Weights of a small image diffusion model.
Model: 22.7M parameters, arch dit, activation relu, num experts 16, patch size [4, 4], layers 12, width 320.
Training: soap at rate 0.0013, 16300 steps, batches of 64.
Data: 48542 training examples, 21.5 epochs.
Rows from block 2 of a small image diffusion model, named by matrix and row number. Rows with one number belong to one neuron. Each number is 500 + 50 x the weight over its row's rms, rounded and kept within 0 to 999. All counts start at 0. Numbers have three digits each. After the name is the row's rms in percent of the matrix's.
After each neuron's rows are labels from the 100 images, of 14976 (inputs lightly noised), where the neuron reaches its highest value: "colour at peak" is the nearest of a few named colours to the mean colour under the peak. Only what is clearly more common there than usual is listed. The data: microscope photos of single blood and bone marrow cells.
# fc1: MLP up (model.blocks.2.mlp.fc1.weight, 1280x320), inputs 80-159
# fc2: MLP down (model.blocks.2.mlp.fc2.weight, 320x1280, transposed), outputs 80-159

fc1.507 148:516519482528546501534543525487492461521582470503552519472464510532472547520559494514520490482558535808498504488526470514490520534514402537509463453476482525489519491483556456441511515507447506542521456509582501507521527516525558521493506508
fc2.507 147:507500458526435495505557491452328471528434442457461474397545438502507478491484509496522478491486456455522556500505523533544530457489550509435417509484518717500438488470398448551470493533557437464498507520479544483543446526475418490523546484
colour at peak: white

fc1.530 131:479457635476546494505516474460473570465590522483539545440469465453504535453571475489495536490465538421515479478438533504496545492476588490515473467473614457531564496497437418542469502488513507364466506516338459500482475464514382501495541517
fc2.530 123:452478523521492492489497409473454497534590475484440512417603459448480554542546499471562546508458565461488475422481512458465545525469457493420501509504498506503383521557535391507550466424529502473527502493531498543428415500519450463407567543
colour at peak: white

fc1.10 072:487494448507466527533416515462510501494471526643442480454495504420519448550549462574448473422465518587488496498595508594447533518537515540475528566441427501515558463503480561440508427454500529454527467521502462528523595475480440493527465523
fc2.10 111:472502410423588454439613464506533423495465515495505474478508438550534510534469523505469520591456571459420488529463494488555513514459551533447631450550481473428657485517486511541486533494469466514516514498500545546434497456567428502525563386
colour at peak: white

fc1.500 129:534579538637549488519449658490478436614491534463546488518464483498400514457480497545465471476527436513509498475574490457454558600455556625506574476541562479350457496533530499514649477548464609641558463499575481503485520470490451580445480521
fc2.500 085:430501461442464512477505519493415569539461324502451530463522518472471486497532504490486534492501522510513517499522477499544547523463481521443558532460551422501540486478449487447170500560520469449388494479480480501552469537476566488486464479
colour at peak: grey

fc1.79 100:552501494543520525520573488442558336430538453516527414539445486559537458386631497540473501513489544575439368372568512519557493572444507413598513427518543494501502494597438535522556543584539542567559419523462484484511544527461567441473470561
fc2.79 104:464499430497484525488590471426443557523643670530563586505511536489564533400429517524533537432533524475524463499501484513560511502539535493510424487463497408620489486504497436490497502461510584534399502547551463515537517484529450530460465480
colour at peak: black

fc1.309 116:480557465541423517521548419498418322349457545519464492554548537460578457455579472534405587473409506555561479448504483481488571498513523525586474503485466537494527600490447488478502462450512507511475512497429550531514506551446566498584516492
fc2.309 130:455499425529580507473570483550469390499501465513538521525497512506506530491412396529489409549427502510519444487513474479525436548434492566430467489513465449518502612483539619465550448535508532451560490485503481577531552483484466524516443472
colour at peak: white

fc1.754 077:496512381535494541522456467450488514564547524548466462555431516589538464488551518565493548439466530523468468449583473394508471408480403509534432479588487498472581549540515431520505469508504345504579475401506501533484528518435529519485553525
fc2.754 117:476489285467506423505496384475451491484574500496478479593528540455549498551468458494491473519419478485546482539556492474517528487529497511516384515515505513501542551437456463529518452508569517515559504407510464424470471456495487531496535464
colour at peak: white

fc1.477 111:462463467572541429514466520405438414405495486494485530547534557490502442452614456509498461495512543476457477372494489537570479491424464404494501533485534487584512525509469498510517440493559466498478502542460437475511559494463518488519391447
fc2.477 120:467514511546596490486478507463546563517584581505385465511500430503468537485433476503536593525543479460555486567488609453517507557492443477609541506504464509430534457563489431453560432496458507437569485509508483458530518491514439530512508538
colour at peak: black

fc1.307 110:449494480402509514421515455492425490558510451400507417520484509493471507505617468439481641479524565530513529596528566525523515485583587417531421540518525539467560464472420452462490543511545494515486538467436491468547533471542520495526556456
fc2.307 115:583530496556554593488367489465435477478534448495472565591432546484502580496529510537387499495407536522547549468517513538522487506528560510499448541412488516538482512352538446529516440465497524454493480519459521473527443501528493527530522552
colour at peak: white

fc1.439 079:508474515528518492502456543417523387533527512673505510542556457524494510447547483527512558479501492590546521525328514358428524550509499494541479422472517471522573500494523497488512465458508402456499475463500477469489556548445485500445538468
fc2.439 119:491470502461535524550507504485474560429527501524457475558454494568568469505463479495496503396481551472437492535495527485516539541517483478533359475501491425476609430553346439476494485376501548516536503554494515538381408464641454491568483551
colour at peak: white

fc1.194 120:466518533385483474600528437443584433477463453577563440516484500478515510450538522536489459557563542522481479391513520513440403408506390480454472545467522499577461505411506471438484499440524428468544503501634595512499433525502491358483561505
fc2.194 105:404437528474612538464458396497456465558552458504533498500412465514436534550330534340574489484693560434509587491493534529479578484530473532517609483449470452551421551457536511505577554517488492490439493464509562452452514554501588483574565501
colour at peak: white

fc1.393 106:496400543548462531502435481559467580445477472581513496575433566481391430471575515481457402448430503530586484499502528423554577550530461529541504453485527573424468511490431510463406515478455509518520506515569497485468557491514484501442557517
fc2.393 118:568485401525597515478497473493577366498557455546441451521457428439536483459522485515442515554433482480464576474469573523460439481562560459475488474478557536503470502479543497536455448529538429456453523555522478569536537553486459507494496526
colour at peak: grey

fc1.457 150:496483506431546487526513579542499532639451506563393491455296502512466535571512520753469393508468510482488433544466486520505581486544517693493528544501588477229469454510513402505507539458469533493532497408507582536496610499513482493493489512
fc2.457 099:487512479534454489516497329501504484611437522487578456471503458458524490395430473488519421525577463482494469508517492522476424504494446532483507427538550468495504452472500500516599534525477436498538492502465496497490457505537578458562514524
colour at peak: grey

fc1.176 131:480466507563585524471447431563477537591560506469408468443484455494500487510571476504557435468464410501457614577482449502480494507459384419448485443456529491510455470461506399507535540510493627521506535441438486488462503485525496545483492522
fc2.176 123:468519457491447377445463493502489497471514528532357533415448463522513522544453568497531470563518591528482578570548474470468627510467411549474534472472591531477562494439406392544421511457463552492506445508496471515524472554541461475478556537
colour at peak: grey

fc1.546 080:493444543468524482518445532538473588504541473420454550493517581422527456493487489501515514534485469577507484480534510457447485547544499452559504602491465497549441548413519485516492503487512482472508485533487514513492559473486468506439538516
fc2.546 093:540533580592446480488510563518640428516498512514543537530498429545474490447483437507532540415511595463504516499493446473494444469536512521512518535483487497568580415443442461412517554490501500522516529508493501479432554495497519495569570520
colour at peak: grey

fc1.329 090:467459509529555507484504510440488410551473507363487425569524447499540503440536545472475493547535476593513527415378481398571483568529471471501466589461501533433584487530609423521590449511512502557451484510512543439529467564501444456483531527
fc2.329 103:498467552520483414498560604530482534519486518456539508587427394574527525483504511480586560445448530503520443528476543529491621536446455536530460505535536456470564569463442351411475493540564458413565475543522451482503577576516436505499475529
colour at peak: white

fc1.542 140:503544519484580560510579464397544510508520521543534526521485502462484520499574501562517497482492492752477525507526474535524502522568361483484459441448424531490494501526543446525471531449501513483475541541531523486507508501570519483509492457
fc2.542 159:502469520481392473491506463501284537563586408500462481401495477491490464483447525490545547529475493484455488474513574466501552490559525490466483501549463662502443466468479356434513439425525527441517495451495546511503495496433382478545538515
colour at peak: white

fc1.730 139:516598510563412505551453581482422533508354450513550530607560477487397550555500533485536448556510436527500436581500520495486531449485517446375508504510569540375482502456586583518519526540539537486506539552564393495451442462514513514488519475
fc2.730 108:507488483511408425504519534411487503542336532501623546374525519456518522486446491518539488463531494491498495491447487464527583487534501507559519515489540639557401478540507483548382526551488492622464492467405483483504515520500449504538473549
colour at peak: black

fc1.632 076:481487481451495455477459471538496520504495528476470491488535531540493465485566449479545457509443493534459492527545560514478524446430446514452499547493538503493602476506469527511534504509461497478483500504515550486540553472467531457497592510
fc2.632 135:476537381524531485513517372501477507465478496486489457523499535510560510495518460475632512560482492495470447565583409423563459468406490489516481491507471542534534427447520527534515530475551476538527493476477489477416411467464503478554507401
colour at peak: white

fc1.534 082:480495600473449559483491465462481525574511505430566510491486471532510502464580457569522520510543505642559534545390570595533465517479447543479462456529491487485594445431491501443460513430477494550493481523482483496536509391462508479434484493
fc2.534 109:418517531564429514455459550488501456458447495508486486480533492505572504515461507526558596560369519445400581597516383524511528505521519466502501411467470501516504493533418461505508594444524473491458518544542505444609481582551474489458580583
colour at peak: white

fc1.555 135:537553495592571441438399507464441432546596503486492430479468499476479492458576462474409600471533452466451575479584470496448550554586564536523499501482584381445444464503434459544712508512509593558474519507422408554502538451493502572504552548
fc2.555 113:434518465436434451513506512481565495578584431517459584474455466358509493544536549541465565535417457559561550517545594461483482510497528493535540479478456432533433501657554417510343515550492502439442502496480520506504480531575509484492530489
colour at peak: grey

fc1.137 072:499506540559566443519560519474551465490518528562564490556479486510486473418502492523480476515427505642506448474508518287544475529457593505442489503504575439518568509463512479470528520441509444559555456538463444530485517475478480503450513491
fc2.137 100:518499550417585524463505566486506631484566539514470477584579401559513536502467577492489514413554540465493372495484512436537495471465487486539457465505528392561518449471382397488474503440512461499513463610503439444494522462543418469553521491
colour at peak: white

fc1.608 122:539496479539559599494506429571490603483501407471499517544459558452495568498561484498493534471471534446489547518514551426454472390624471471460584528479469613485556537535552493551584478496530462543488523466570551459466473472593444460540634525
fc2.608 128:466478531525527477528555478458503480514529386532616436624547562448470529435522381403532449479567423538458446437495486457536542486569470428489589441554481553543561473471527499476491442533502492582442451415509519476482457549471472521399446538
colour at peak: grey

fc1.706 095:498518549552520481513523567477522530529511407478512452459504517498444520464602496508546532502538544559554478464531479542467496420412470472421501496457598510624515509581530427489596475514575611503575546492420464507479561470529481464474547545
fc2.706 091:492454502520501462473492558529513537403487530531549538401600459478474542422596499506453588443477495502473493508512436485462478489467408570447513545458573358534465521433548477501413448568466465378478573535495521505462465480502397499493455499
colour at peak: white

fc1.673 086:481471498573461464436538516548448466532522567546535503484475528597545564401580522447461510435517541436425483472593570513488434522450543504531542558560552525544557451422548471525496520524438499378519522501475404460466544495439551560526594497
fc2.673 090:510465554455502535552594444509495479573513524539509460574429486550597487455351415527496538469398476481537526534581557533513447550580410483412529552475480512515523513520493474564493515627507502488546518550439495496588507459481456487498457514
colour at peak: white

fc1.248 114:487537543541462539443510485443411447531461493527453461425429533471561407464632440479502466413518544469505590359521559468476485508507522566472566400490595560475557529505614569523558559494484535510510523532508561492549488483500582523538512473
fc2.248 129:406539518466457431534500425521462564492461479457610472382470464456558489450455509463622449531613549533497507455516580519489465496499554428470558492496540559447493512508440392440533559429498464447451504603565457472480546509524517526511430409
colour at peak: black

fc1.314 125:501537550581456458466476590515419448529403552405557565548511532558377509553480527415489563457541463461519503471569484451406516516464563499477558478562525499328494474470534537478764418589484574638537501467548485507525537485509474542519520503
fc2.314 083:486489488460496559465506514511434520513344472463463544461514496510444497507539506522480428482452485512485522486528486508605572495486474529469554533488586522523531491566454553450025479591479445501438512539483510456523434549461578504483504521
colour at peak: black

fc1.274 127:423508469560552482659502571517495493437564631481422542518517503551490496443558457513527559504533496470483530459421491467542376592562543457494444466448399466366450516521520455422477522449495430510509524475600477467466570513542482450473501505
fc2.274 093:462520542490499533585465636471450470466482249480487425533583521437521465525361529534414522496515622560516497443472491535506476555478500549519500537582579512618536481524471562515551462506466474486487489513443515546501456510420475497438530509
colour at peak: grey

fc1.373 140:534604434447490503489515572510578611510417465546448574467422516501541515688502480698464389557496468507467497517458493519510568602538579702551490484547464464275485505437526462515504537496486448370479492446499607538461604476517520487498447525
fc2.373 111:446517454507487436541479382495529490618436490490533429569507437460539481370484411532504457512548475489511436535496565560528359501514500526506549424519517540478427458513416564507652532494504435534539530514454525497455439517540489482508489502
colour at peak: grey

fc1.737 075:527509505447524490433459526497525487492502541439550490506502473370515481495564471510522502546497512559543512522382489554456509527481477540552498486458531553545558526418463497497541516559488531508516510502468535436517583606541448468441554481
fc2.737 119:479529402615485518546418507509475441487535458488499505489464562522584562454496489457473495464486490529479469601513512450476503522483490463489577504472535522547579469608511474513487539543527442503550476432471510490383476581492476497415499484
colour at peak: white

fc1.51 097:508448665478480504492571525460484478509535514376437564437444506458486503486533410550505514488497530520510510555525502375355492541611427482523518537465539554486534513507497546472513507479516520535490519538501458505493531570479573448542471466
fc2.51 111:556504530541523486530511550536470548480511491508558459495552555540377546441437537509523538457564443456490545529524540403418447465488488497459579520442582542492449552479514554595524486498463531536476537468546507433516480501465516506476511499
colour at peak: grey

fc1.495 082:549521405397542448488479495436491521504490529439579492538499455390560508476479534508489483537523522619541557431415481632443481531451488469489514493532506546533535540485576475494572504533483512441507490451459546478527514549484501509543529480
fc2.495 103:544534384519487557513354471502510429500560532491506483514435563519523518506528540467459525442480494546469522569512521471499580510575473499494618498476520532527528482638484392524470485574526441474594481469480501525435465585551499530446403509
colour at peak: white

fc1.281 132:430472462478522531544545468450490440571555446503550468517511543505517528406572525549495418489504599397458494424459551485565543440431396352456463541505429439488538539645493495511424510523513543442446491434387504491513386541505528561488431475
fc2.281 131:542547584460554488535470605521483482499589575501526467526497478453485506466528467485581472527574500521560506481488561481454610514475473535531520556437555451447537559444484487416638510561466520542552543427508490481590509507472432486598507503
colour at peak: black

fc1.645 107:447529427355510486509485481387460607437657504499537523581480456537575473493606519482550454532474497545511439506472463429504429447447515524497417528531478604556533490490475561541459474540505485382507501516466522454519498527447547540445462541
fc2.645 109:494490588497604573545479526475453523438540453408440543525535500547467441491466475480490442532492478549404508518470513597436441527605446476465398498539528572571399454480529404501539533536523446541480488535505530469509494459656483456513546591
colour at peak: white

fc1.88 097:498517419526534555444556541530536523561428535579520542558468446451441535507617492481437566524452468480504481441576455530418439597506474462518457510501503511567467490536490559488612534467461499478441506467502549625536561467482488523513596476
fc2.88 108:482472410524556454461472508460522405459488503527464438476486502528474446491478503510532554481427480538524488517537520517564425573496469534451541493485513530448648496473495481469467447463531463567387476580465528492446556546582407486453517400
colour at peak: grey

fc1.63 114:463480535438434489423482481494483559531495361540467490476564582518503516571598513385524479483485502471499555394421460536526445378507447385485474525580491475368509479503503560424440458534473424501455488499466432496540319528512488567527511491
fc2.63 092:426503568481473574526457469480522450479369630476536613358459487491447496484396469536519495499476486514502557488527447515535492536496486531559470488525544430466491448585445473504430489542453558476467490479469528501498516503542498477515480515
colour at peak: black

fc1.605 074:516425513510506431525476511419436534500521494421504541553474597472470470491552450532470440494515469639533476521605486528394451533543545511486465485492476508474527497487474502484529456478508531491474446560455474522510468457493554531453537535
fc2.605 106:526495484490567471420650456493478438468498560494486499479501403527482487478547469480530541663395581486503503492443460493561540478520518490443616515510519517470527458530632537525499515464502492528434496601492557424507502585523414495512509460
colour at peak: white

fc1.756 079:582606547539465496544522530610527530500474427460598549501587522497477479472602523574514517480476537484518468529560460575502464529532541547607440526585578606526530500478463549556488508418504455486443498380410492478452514521473469568581576515
fc2.756 080:575456498556489505565540499491494529536571571526560523491503435567542476460431510515576465442631577504548485509498483444476545451464511468500471573539478473461485513510460488539460444467560475513439535465544499578575494473553540481526483499
colour at peak: white

fc1.206 076:498491408538543482524525489505476521503516520526477422550507495439511497476534510556449479479470525581524505520646465644490527448478461504489546442518470468517531540477524476503496480534461542529480514461477541496501530484445458497513559463
fc2.206 121:473482434448446537491382496491489478500486485485535491485573536519515518502550638531499530471437470501475530583458512534465491491509540469507549490392518476523653539632458471558513497645567538403469504441440516499394467447556516585459492549
colour at peak: white

fc1.244 080:476522470561481499439571504545518471533545493541535549481440452468510478538569504568588488523542527596486529540395490531519474591506512568479425466495539512569611483470489509465453577449492458469545475473502488469510619541535549497491534449
fc2.244 135:431501407461447540476535424490464542507466465472498438555563533571538530481482481560519496535385460445508511573534426533476536531465496503479499435468457563449592492535502564464537651402520483463470499476454542531556439505471467515458520538
colour at peak: white

fc1.488 162:502496592540495493449539560490460489448466469504488561490602444479543553522497502406537416489599484526530517388508411465497523597470536591452527477512440481508522497556560471492443543373480466499567523545515632465511502495500458536521537498
fc2.488 128:502443532503437436452439474493446467541441341452496435467508504566538498444720544489361530539349464542450498461494522504405502504536475460459443503472432521480522501374398526502467537440539479470481482506472463503429465520499462543555486444
colour at peak: white

fc1.679 127:490535537399553542474525502387502552487563472488514567470552503507535479479585494484523578504515456657519480481483548510534500476528376460501462489520486430492546459601492509526462541438497472477451504584414481466469528470508525464478449467
fc2.679 120:405456612496423478591414458515319479574551499535500477413504490530540461464452533526553511538393464536476500443491502505450593495533519435505479466507457614473416441460478505482524454461554483466482492479479517522453541492478429492555476500
colour at peak: white

fc1.336 082:476463453500516494492479531427491496494515474688461503543472504543550478500477463546485530467492493592508523473381501484591571451501569531545471433519518483484579506515538456513472490527453455468510471517490524498491511497533456461467548492
fc2.336 110:478503384413516457534568410491482490488578528508437537635516453482550479493497426471498441521444465497474477573480566553500563505507511501487375563445571491427455522515418454520516473521534517434434491462507498464456417473523422497443459542
colour at peak: white

fc1.185 118:473434468357409512533537435580541461464470468489480582469464545490538463422522500159493572488527599526482498423481562568511578515489539595582467505568518569526467497502533524505435517479547488348489494497606558494488515529476512511511542467
fc2.185 096:493449560507561429487536506491545445517390470500508442440571455651493469550407456524501517515508528515494480456475523534484446489492489486512478499398462671485465373494559475428715512478489483470487526567498498499493470504544524515467570520
colour at peak: grey

fc1.261 112:496502511569534501544425625413574394539489544504329465550390466565414427392540478569527536543507527491529548531540505536477476493480425661446597514539648368501507500439580478523571472498450588605579462466445515533488457494518439526407482521
fc2.261 086:541475412486538515463435401444497615567433368481605460479526537459525442535553575477482504520520501535519621538544474463576500447436446488459540500412568369452473465478471431385380519503445444418409546437457522544529539491493478484518519492
colour at peak: white

fc1.116 119:588541407455594480439577488511424465478461489487503471502543467492452483507574500521482481496432590510496513485547484445513531519581578396488526502471483534547451530435509551563504519511535597450500564445464524465577532429467540510520458481
fc2.116 108:471567423470594476637511473516435515498504472481450429457487564457431488524410534562433533529496488555455475476559530438547562596532466518482469506393464518447574522510509498504443491485489524538499433498481443507486476641506489461491406443
colour at peak: grey

fc1.99 151:495537533534406419498445577387536510493408556469411569458521495493497522576551501400521542475590526546569507504517462491468505461514528598370521479472438519614515477447539467547535489366491455496528459617548555453478458530481462547450561451
fc2.99 130:493474493475442513531457508503527473575438457469508456580461444438593507490700537480324454539316524536444560516517510450460551518484462486394475468478415509512481518423462513466483453378525511427465476554503524581461518497517521432498493424
colour at peak: white

fc1.442 107:505461480534527611466481431609488476485519462484521407564508496533518512490599599468479542515464511479577502541548593430478505437499608537486457522467518502453467377566458460543560489515456443454466484471539491473462586521540481535527622520
fc2.442 119:493517610502478455493432524437558501472498495511388546489508484570410514505497555587564571500537432493391455565513374491453435484508489502447493444527541501539446446478413504445527439425522512461541495553523521553432515510432497478502577540
colour at peak: white

fc1.247 130:507377501527492536618533540494537524417595549473529499473454541513468504375566489730521573435597414469505504449477498489493382467432457442401532562461366513451512443548507385477388520393565428433427560434607391496509496538534445471547469478
fc2.247 114:423485427464437576542436448476536527495568445497539495526478475467505469500395427460449447580490502517477452509448544560476594542434531547544529475570507537575469588489476383491585529534502541449449517438460430564450507564471457473563515469
colour at peak: white

fc1.144 167:527534484497504520514519553467523546539467471560485505490362526495506532623490502769488372510508493536506467548453484507524617590567595718586497519551515447349477493460536430509531529528486501398491477499468579540477643493504493514515479505
fc2.144 119:489501486561454466535507420504495501626458515475520438518514476432525485381489460507514440477511503491495457516492511523505408519490469497485559378486577502464503446535472549479661530529437437509523492516457516473446444534528558489523524548
colour at peak: grey

fc1.734 106:458506475448574502498496432493522535465521467439557505564540470428481389522552520443501561477458561513567504439456563552586434486549550448518496549522605516537628438561646474467496473507544457506499477536511436472472542479574481517523554538
fc2.734 134:488463515569571507480446463482456528455464466538522517511504604501467466487503575518548556499424510513378539457496545519396540474512490409550534475531481511394445470593507504540492436509591500509455458534561507473537439512477350549461562554
colour at peak: white

fc1.392 098:568512474531444476499497530522495464548490483493522482496463560536553528504612511503504464555563516476495531396583468565494506458567454471409467515431565498468462474538468458524576501555519511497487445500506425506557499390469478546562533470
fc2.392 132:465482455461473531510513477455441501477339426540534580441521538481476482546425421506452550501441518461478531427496522548514523447543433473488574557472446507540557517554475507402521564475514425489507530486493543488459540479360372481574597428
colour at peak: white

fc1.458 138:447517551569616495417490488527605513449499518454498548475564512454537468464620506499459453461489432458521513507539472489408536564483457587410500432512431544519486492507513496497645486443517491515525508502433479547522490462435492547466446485
fc2.458 124:489548406493485438576484515515539591424489516537430438428546410517545522554551503531475517477448450518550480570489584475484618465466459527507488483506512543492522455456432387440398549474503564459495453562488509554539398515650551496502529577
colour at peak: black

fc1.718 098:531509437438467498472452534523495638456493511544472450494455507598507425443519496504502519463428585482545449457396437391491514529623513493471460499475512579514515573471516566480473454438419400565574487465519534513554505514553440571408521493
fc2.718 114:515493416566530504495600495504488460464477455493457429471513413511512508445491536487539395463510398511513399510511527474563407468470526455468547466486546527532541513469508698423534460465503358496502472411488538465435547424514406468434478528
colour at peak: grey

fc1.383 151:520427528562492470418499505477652506407229579485428551473512462508534541508535494440489520520536538604593505573451433495468517509500526623435501464510462451513492464471469493492401504429481485534562487577506623462474513533474527556507555554
fc2.383 129:504525532497488556519405480491516427470433463500502467469456489534646490489734522527279532539276496496475552520466488446436557586466507545418467458578448445482490481488509503518454482466536467473445415510520536501497493455529491505506472438
colour at peak: white