{
  "model": "image diffusion model",
  "dataset": "microscope photos of single blood and bone marrow cells",
  "train_examples": 48542,
  "image_size": 32,
  "grayscale": true,
  "horizontal_flip": true,
  "conditioning": "none",
  "arch": "dit",
  "objective": "v",
  "cond_dim": 128,
  "norm": "layernorm_no_bias",
  "activation": "relu",
  "mlp_ratio": 4,
  "head_dim": 64,
  "fused_qkv": false,
  "qk_norm": false,
  "inner_norm": false,
  "moe": "soft",
  "num_experts": 16,
  "moe_every": 2,
  "expert_mlp_ratio": 0.5,
  "slots_per_expert": 1,
  "shared_expert": false,
  "patch_size": [4, 4],
  "layers": 12,
  "width": 320,
  "positions": "learned",
  "optimizer": "soap",
  "beta2": 0.99,
  "lr": 0.0013,
  "beta1": 0.95,
  "shampoo_beta": 0.95,
  "eps": 1e-08,
  "precondition_frequency": 32,
  "max_precond_dim": 512,
  "one_sided": true,
  "adamw_lr_other_params": 0.0022,
  "steps": 16300,
  "batch_size": 64,
  "epochs": 21.5,
  "lr_schedule": "wsd_sqrt",
  "decay_fraction": 0.4,
  "final_lr_fraction": 0.01,
  "warmup_steps": 810,
  "weight_decay": 0.1,
  "adamw_weight_decay_other_params": 0.01
}
Rows from block 3 of a small image diffusion model, named by matrix and row number. Rows with one number within an expert belong to one neuron, the router's apart. Each number is 128 + 32 x the weight over its row's rms, rounded and kept within 0 to 255. All counts start at 0. Numbers have three digits each.
After each expert's rows are labels from the 100 images, of 14976 (inputs lightly noised), where the router gives the expert most weight on average: "peak at" is the part of the image that holds the peak. Only what is clearly more common there than usual is listed. The data: microscope photos of single blood and bone marrow cells.
# router: slot weights (model.blocks.3.mlp.router.weight, 16x320, trained with AdamW), inputs 108-161
# up: expert up (model.blocks.3.mlp.up, 16x160x320), inputs 108-161
# down: expert down (model.blocks.3.mlp.down, 16x320x160, transposed), outputs 108-161

# expert 11
router.11:142159088140126132110136134109151145140156143107178059138062137108138150168175139131159150147097157129132132163197120125123121137163141123077074127125158114145133
up.0:104069106114150108107094151104135070109084114180192125150128122101165064193070162109169117103142165126134072135093079136128100113093137166144144156136102085155149
down.0:133086106098125159186133114137154097073096131192123081120160102088110116163101145138129103166139131123093181169112095069092132130121107140178116165102108124128098
up.1:157139113079098150121131120104106117110108118117099119163021107156090132114185102161158103104193185094108123114138121124000172125117126108080128102082126117085131
down.1:157114119184143144114142127147093142091160106096112091153092134123137191116080119149117128169190126123154117120171077178071102131179124145174158144112150148125186
peak at: bottom centre

# expert 12
router.12:101145137128119141161148117154067124112116110118118116129189111113128129160129160160072136140123048081113148058159129125117096087092174127111140124156119137084107
up.0:102134176091076078106131113123157144092113096104119126086130111141119103095105096176041096088126137090128106130148172124177086120092096157106073107113124176116162
down.0:140131114088088089160140117165192155120163114128135204145095122102135147145120109137115066159133036123113149166117140101107134140148155118167108145142128140155079
up.1:085181091142146087135124103120085106094114140102100082122155157105110115128125150124096166118117116083126091132136151151133130169095160126087142116117093146101120
down.1:098121086147113064147102165104128134107086145079170161128144101096111102103109182163148073129146124127084108153099134114065086105136144126206136118136132111127086
peak at: top right

# expert 2
router.2:085175128116142140108110140136132139052116130142211098175099144109099102168098127080130101164106177162125148160122109122099053073158151178132108118086118152120122
up.0:197096120157129137087113086113151134160210121145164135144203174135117103156180142135145118124192180113098143108130122080148150119158121100063063121104156146132080
down.0:150077084190149138145100106106144110126112133067070113139033115103141090120123095141118130147104163152111128143190096146062091143111113113113175132104077106136147
up.1:147144084117106147115103110110119080108140182136099112142162104117152132128140112178111080122181148106097117108103126101135122172113108187135188118127162142142088
down.1:182113157123153121129135166185132114142105145111160165089148147165130097119104108136133119175114117116082113078135139138117053142107155161110153140106060122076110
peak at: bottom centre

# expert 9
router.9:143038133124151169139097132113120124092142108100149200137125094131155045149179122126113097154074139107135134138177146148093087164064145115165105127114094103069156
up.0:153123102124128068124110097083126158141146074080127113141125129138166139120144147113095197112135162117089124130108131106129097175154078144167133073138172099119100
down.0:164145123166147103152180085119079110118114159169146128105107154113133113106188168112101120106116137130106121108116127129111140119151144130064178093187117141154136
up.1:136180142122130166162111129140126112141118088204130147142111105170057105101192053188199130123127113092132123110124137155103078114150172118152059124183183156035121
down.1:208096105152157138129121108144135107122134168139112113110104160175155123149151107175200116108112118145141154116095090127121161113115174098152104145102126146112097
peak at: centre

# expert 15
router.15:116119134134148087129131132133049132149184108111180133105144115131129176134000131147132146126069109141127129140184130133110092114091111135199154123123100124100133
up.0:155169089114110148062093105106178113164169164155190068136179150159081197095187127138161101121126133173150101152094126117097207104131075123098092147076152134196132
down.0:124105142134121147082134142115165120095156149110120112166140134148170000111116133139227154127087136147114111107137235122047141122155101110069173136141183115110178
up.1:070126090135123159139133158086125127173143121108159061123060154191139028147106106109097189114111108170127106164132151143161149135091132112138133140140125141134132
down.1:060140109206158109153128134134118113118119107167121145162124110085079023116145153145127111072131174131163162146081162169079126130127199130192144155138153148072133
peak at: top centre

# expert 10
router.10:180147084111141155120120128116134137148149109133115119113101113139139184138180142140136131111148119098133131113105139146053090125142118142124109119115129127115134
up.0:076162190113110120138163136160141116082111169132179111162184182139106077147111146123081191143113112141139143125164126132174099158114119107202167128123095102107185
down.0:123118142103107123160128116194111132146109162099135159096133164074072159092147124117132139132163136070167092070178166100151174105146117153000114049095109180140150
up.1:139091125113113068097081107062124127188152162112115096119149133141129154113111090134082216141103111098116076118116121083255152100137091167134168122118109115147134
down.1:108095142113121097131153139107125152120124155179170108170123129123088054089169147104066132093022114136099104123127155125133109139143143135071122147193163151149163
peak at: bottom centre

# expert 6
router.6:196154155131143106102121129096113147115197123116205111145128136108118106162128145115173064160073092162138137140147132133139070157121143113150100133106145104142133
up.0:129181139136143129106080136132120177110101131111100092161118145143132134153163146124157190075096178149124132136088133127253069100151138170177109154112181133095019
down.0:172219103149101155146173090117081103126152101149128119163158088107136158115194149194076197103076125113125141086076107115117141128138135097136135179124105152122074
up.1:174107155134128140140115086097104074157159166043171135112179145148163117110178125111151049168100143148113135133139109135077109148146083108164133137121124124144120
down.1:168108113094093153129153082097115123162115142083157108166181129112101125138162088103112129153143121115100098119121122166163117108131104094021094167122113162152168
peak at: centre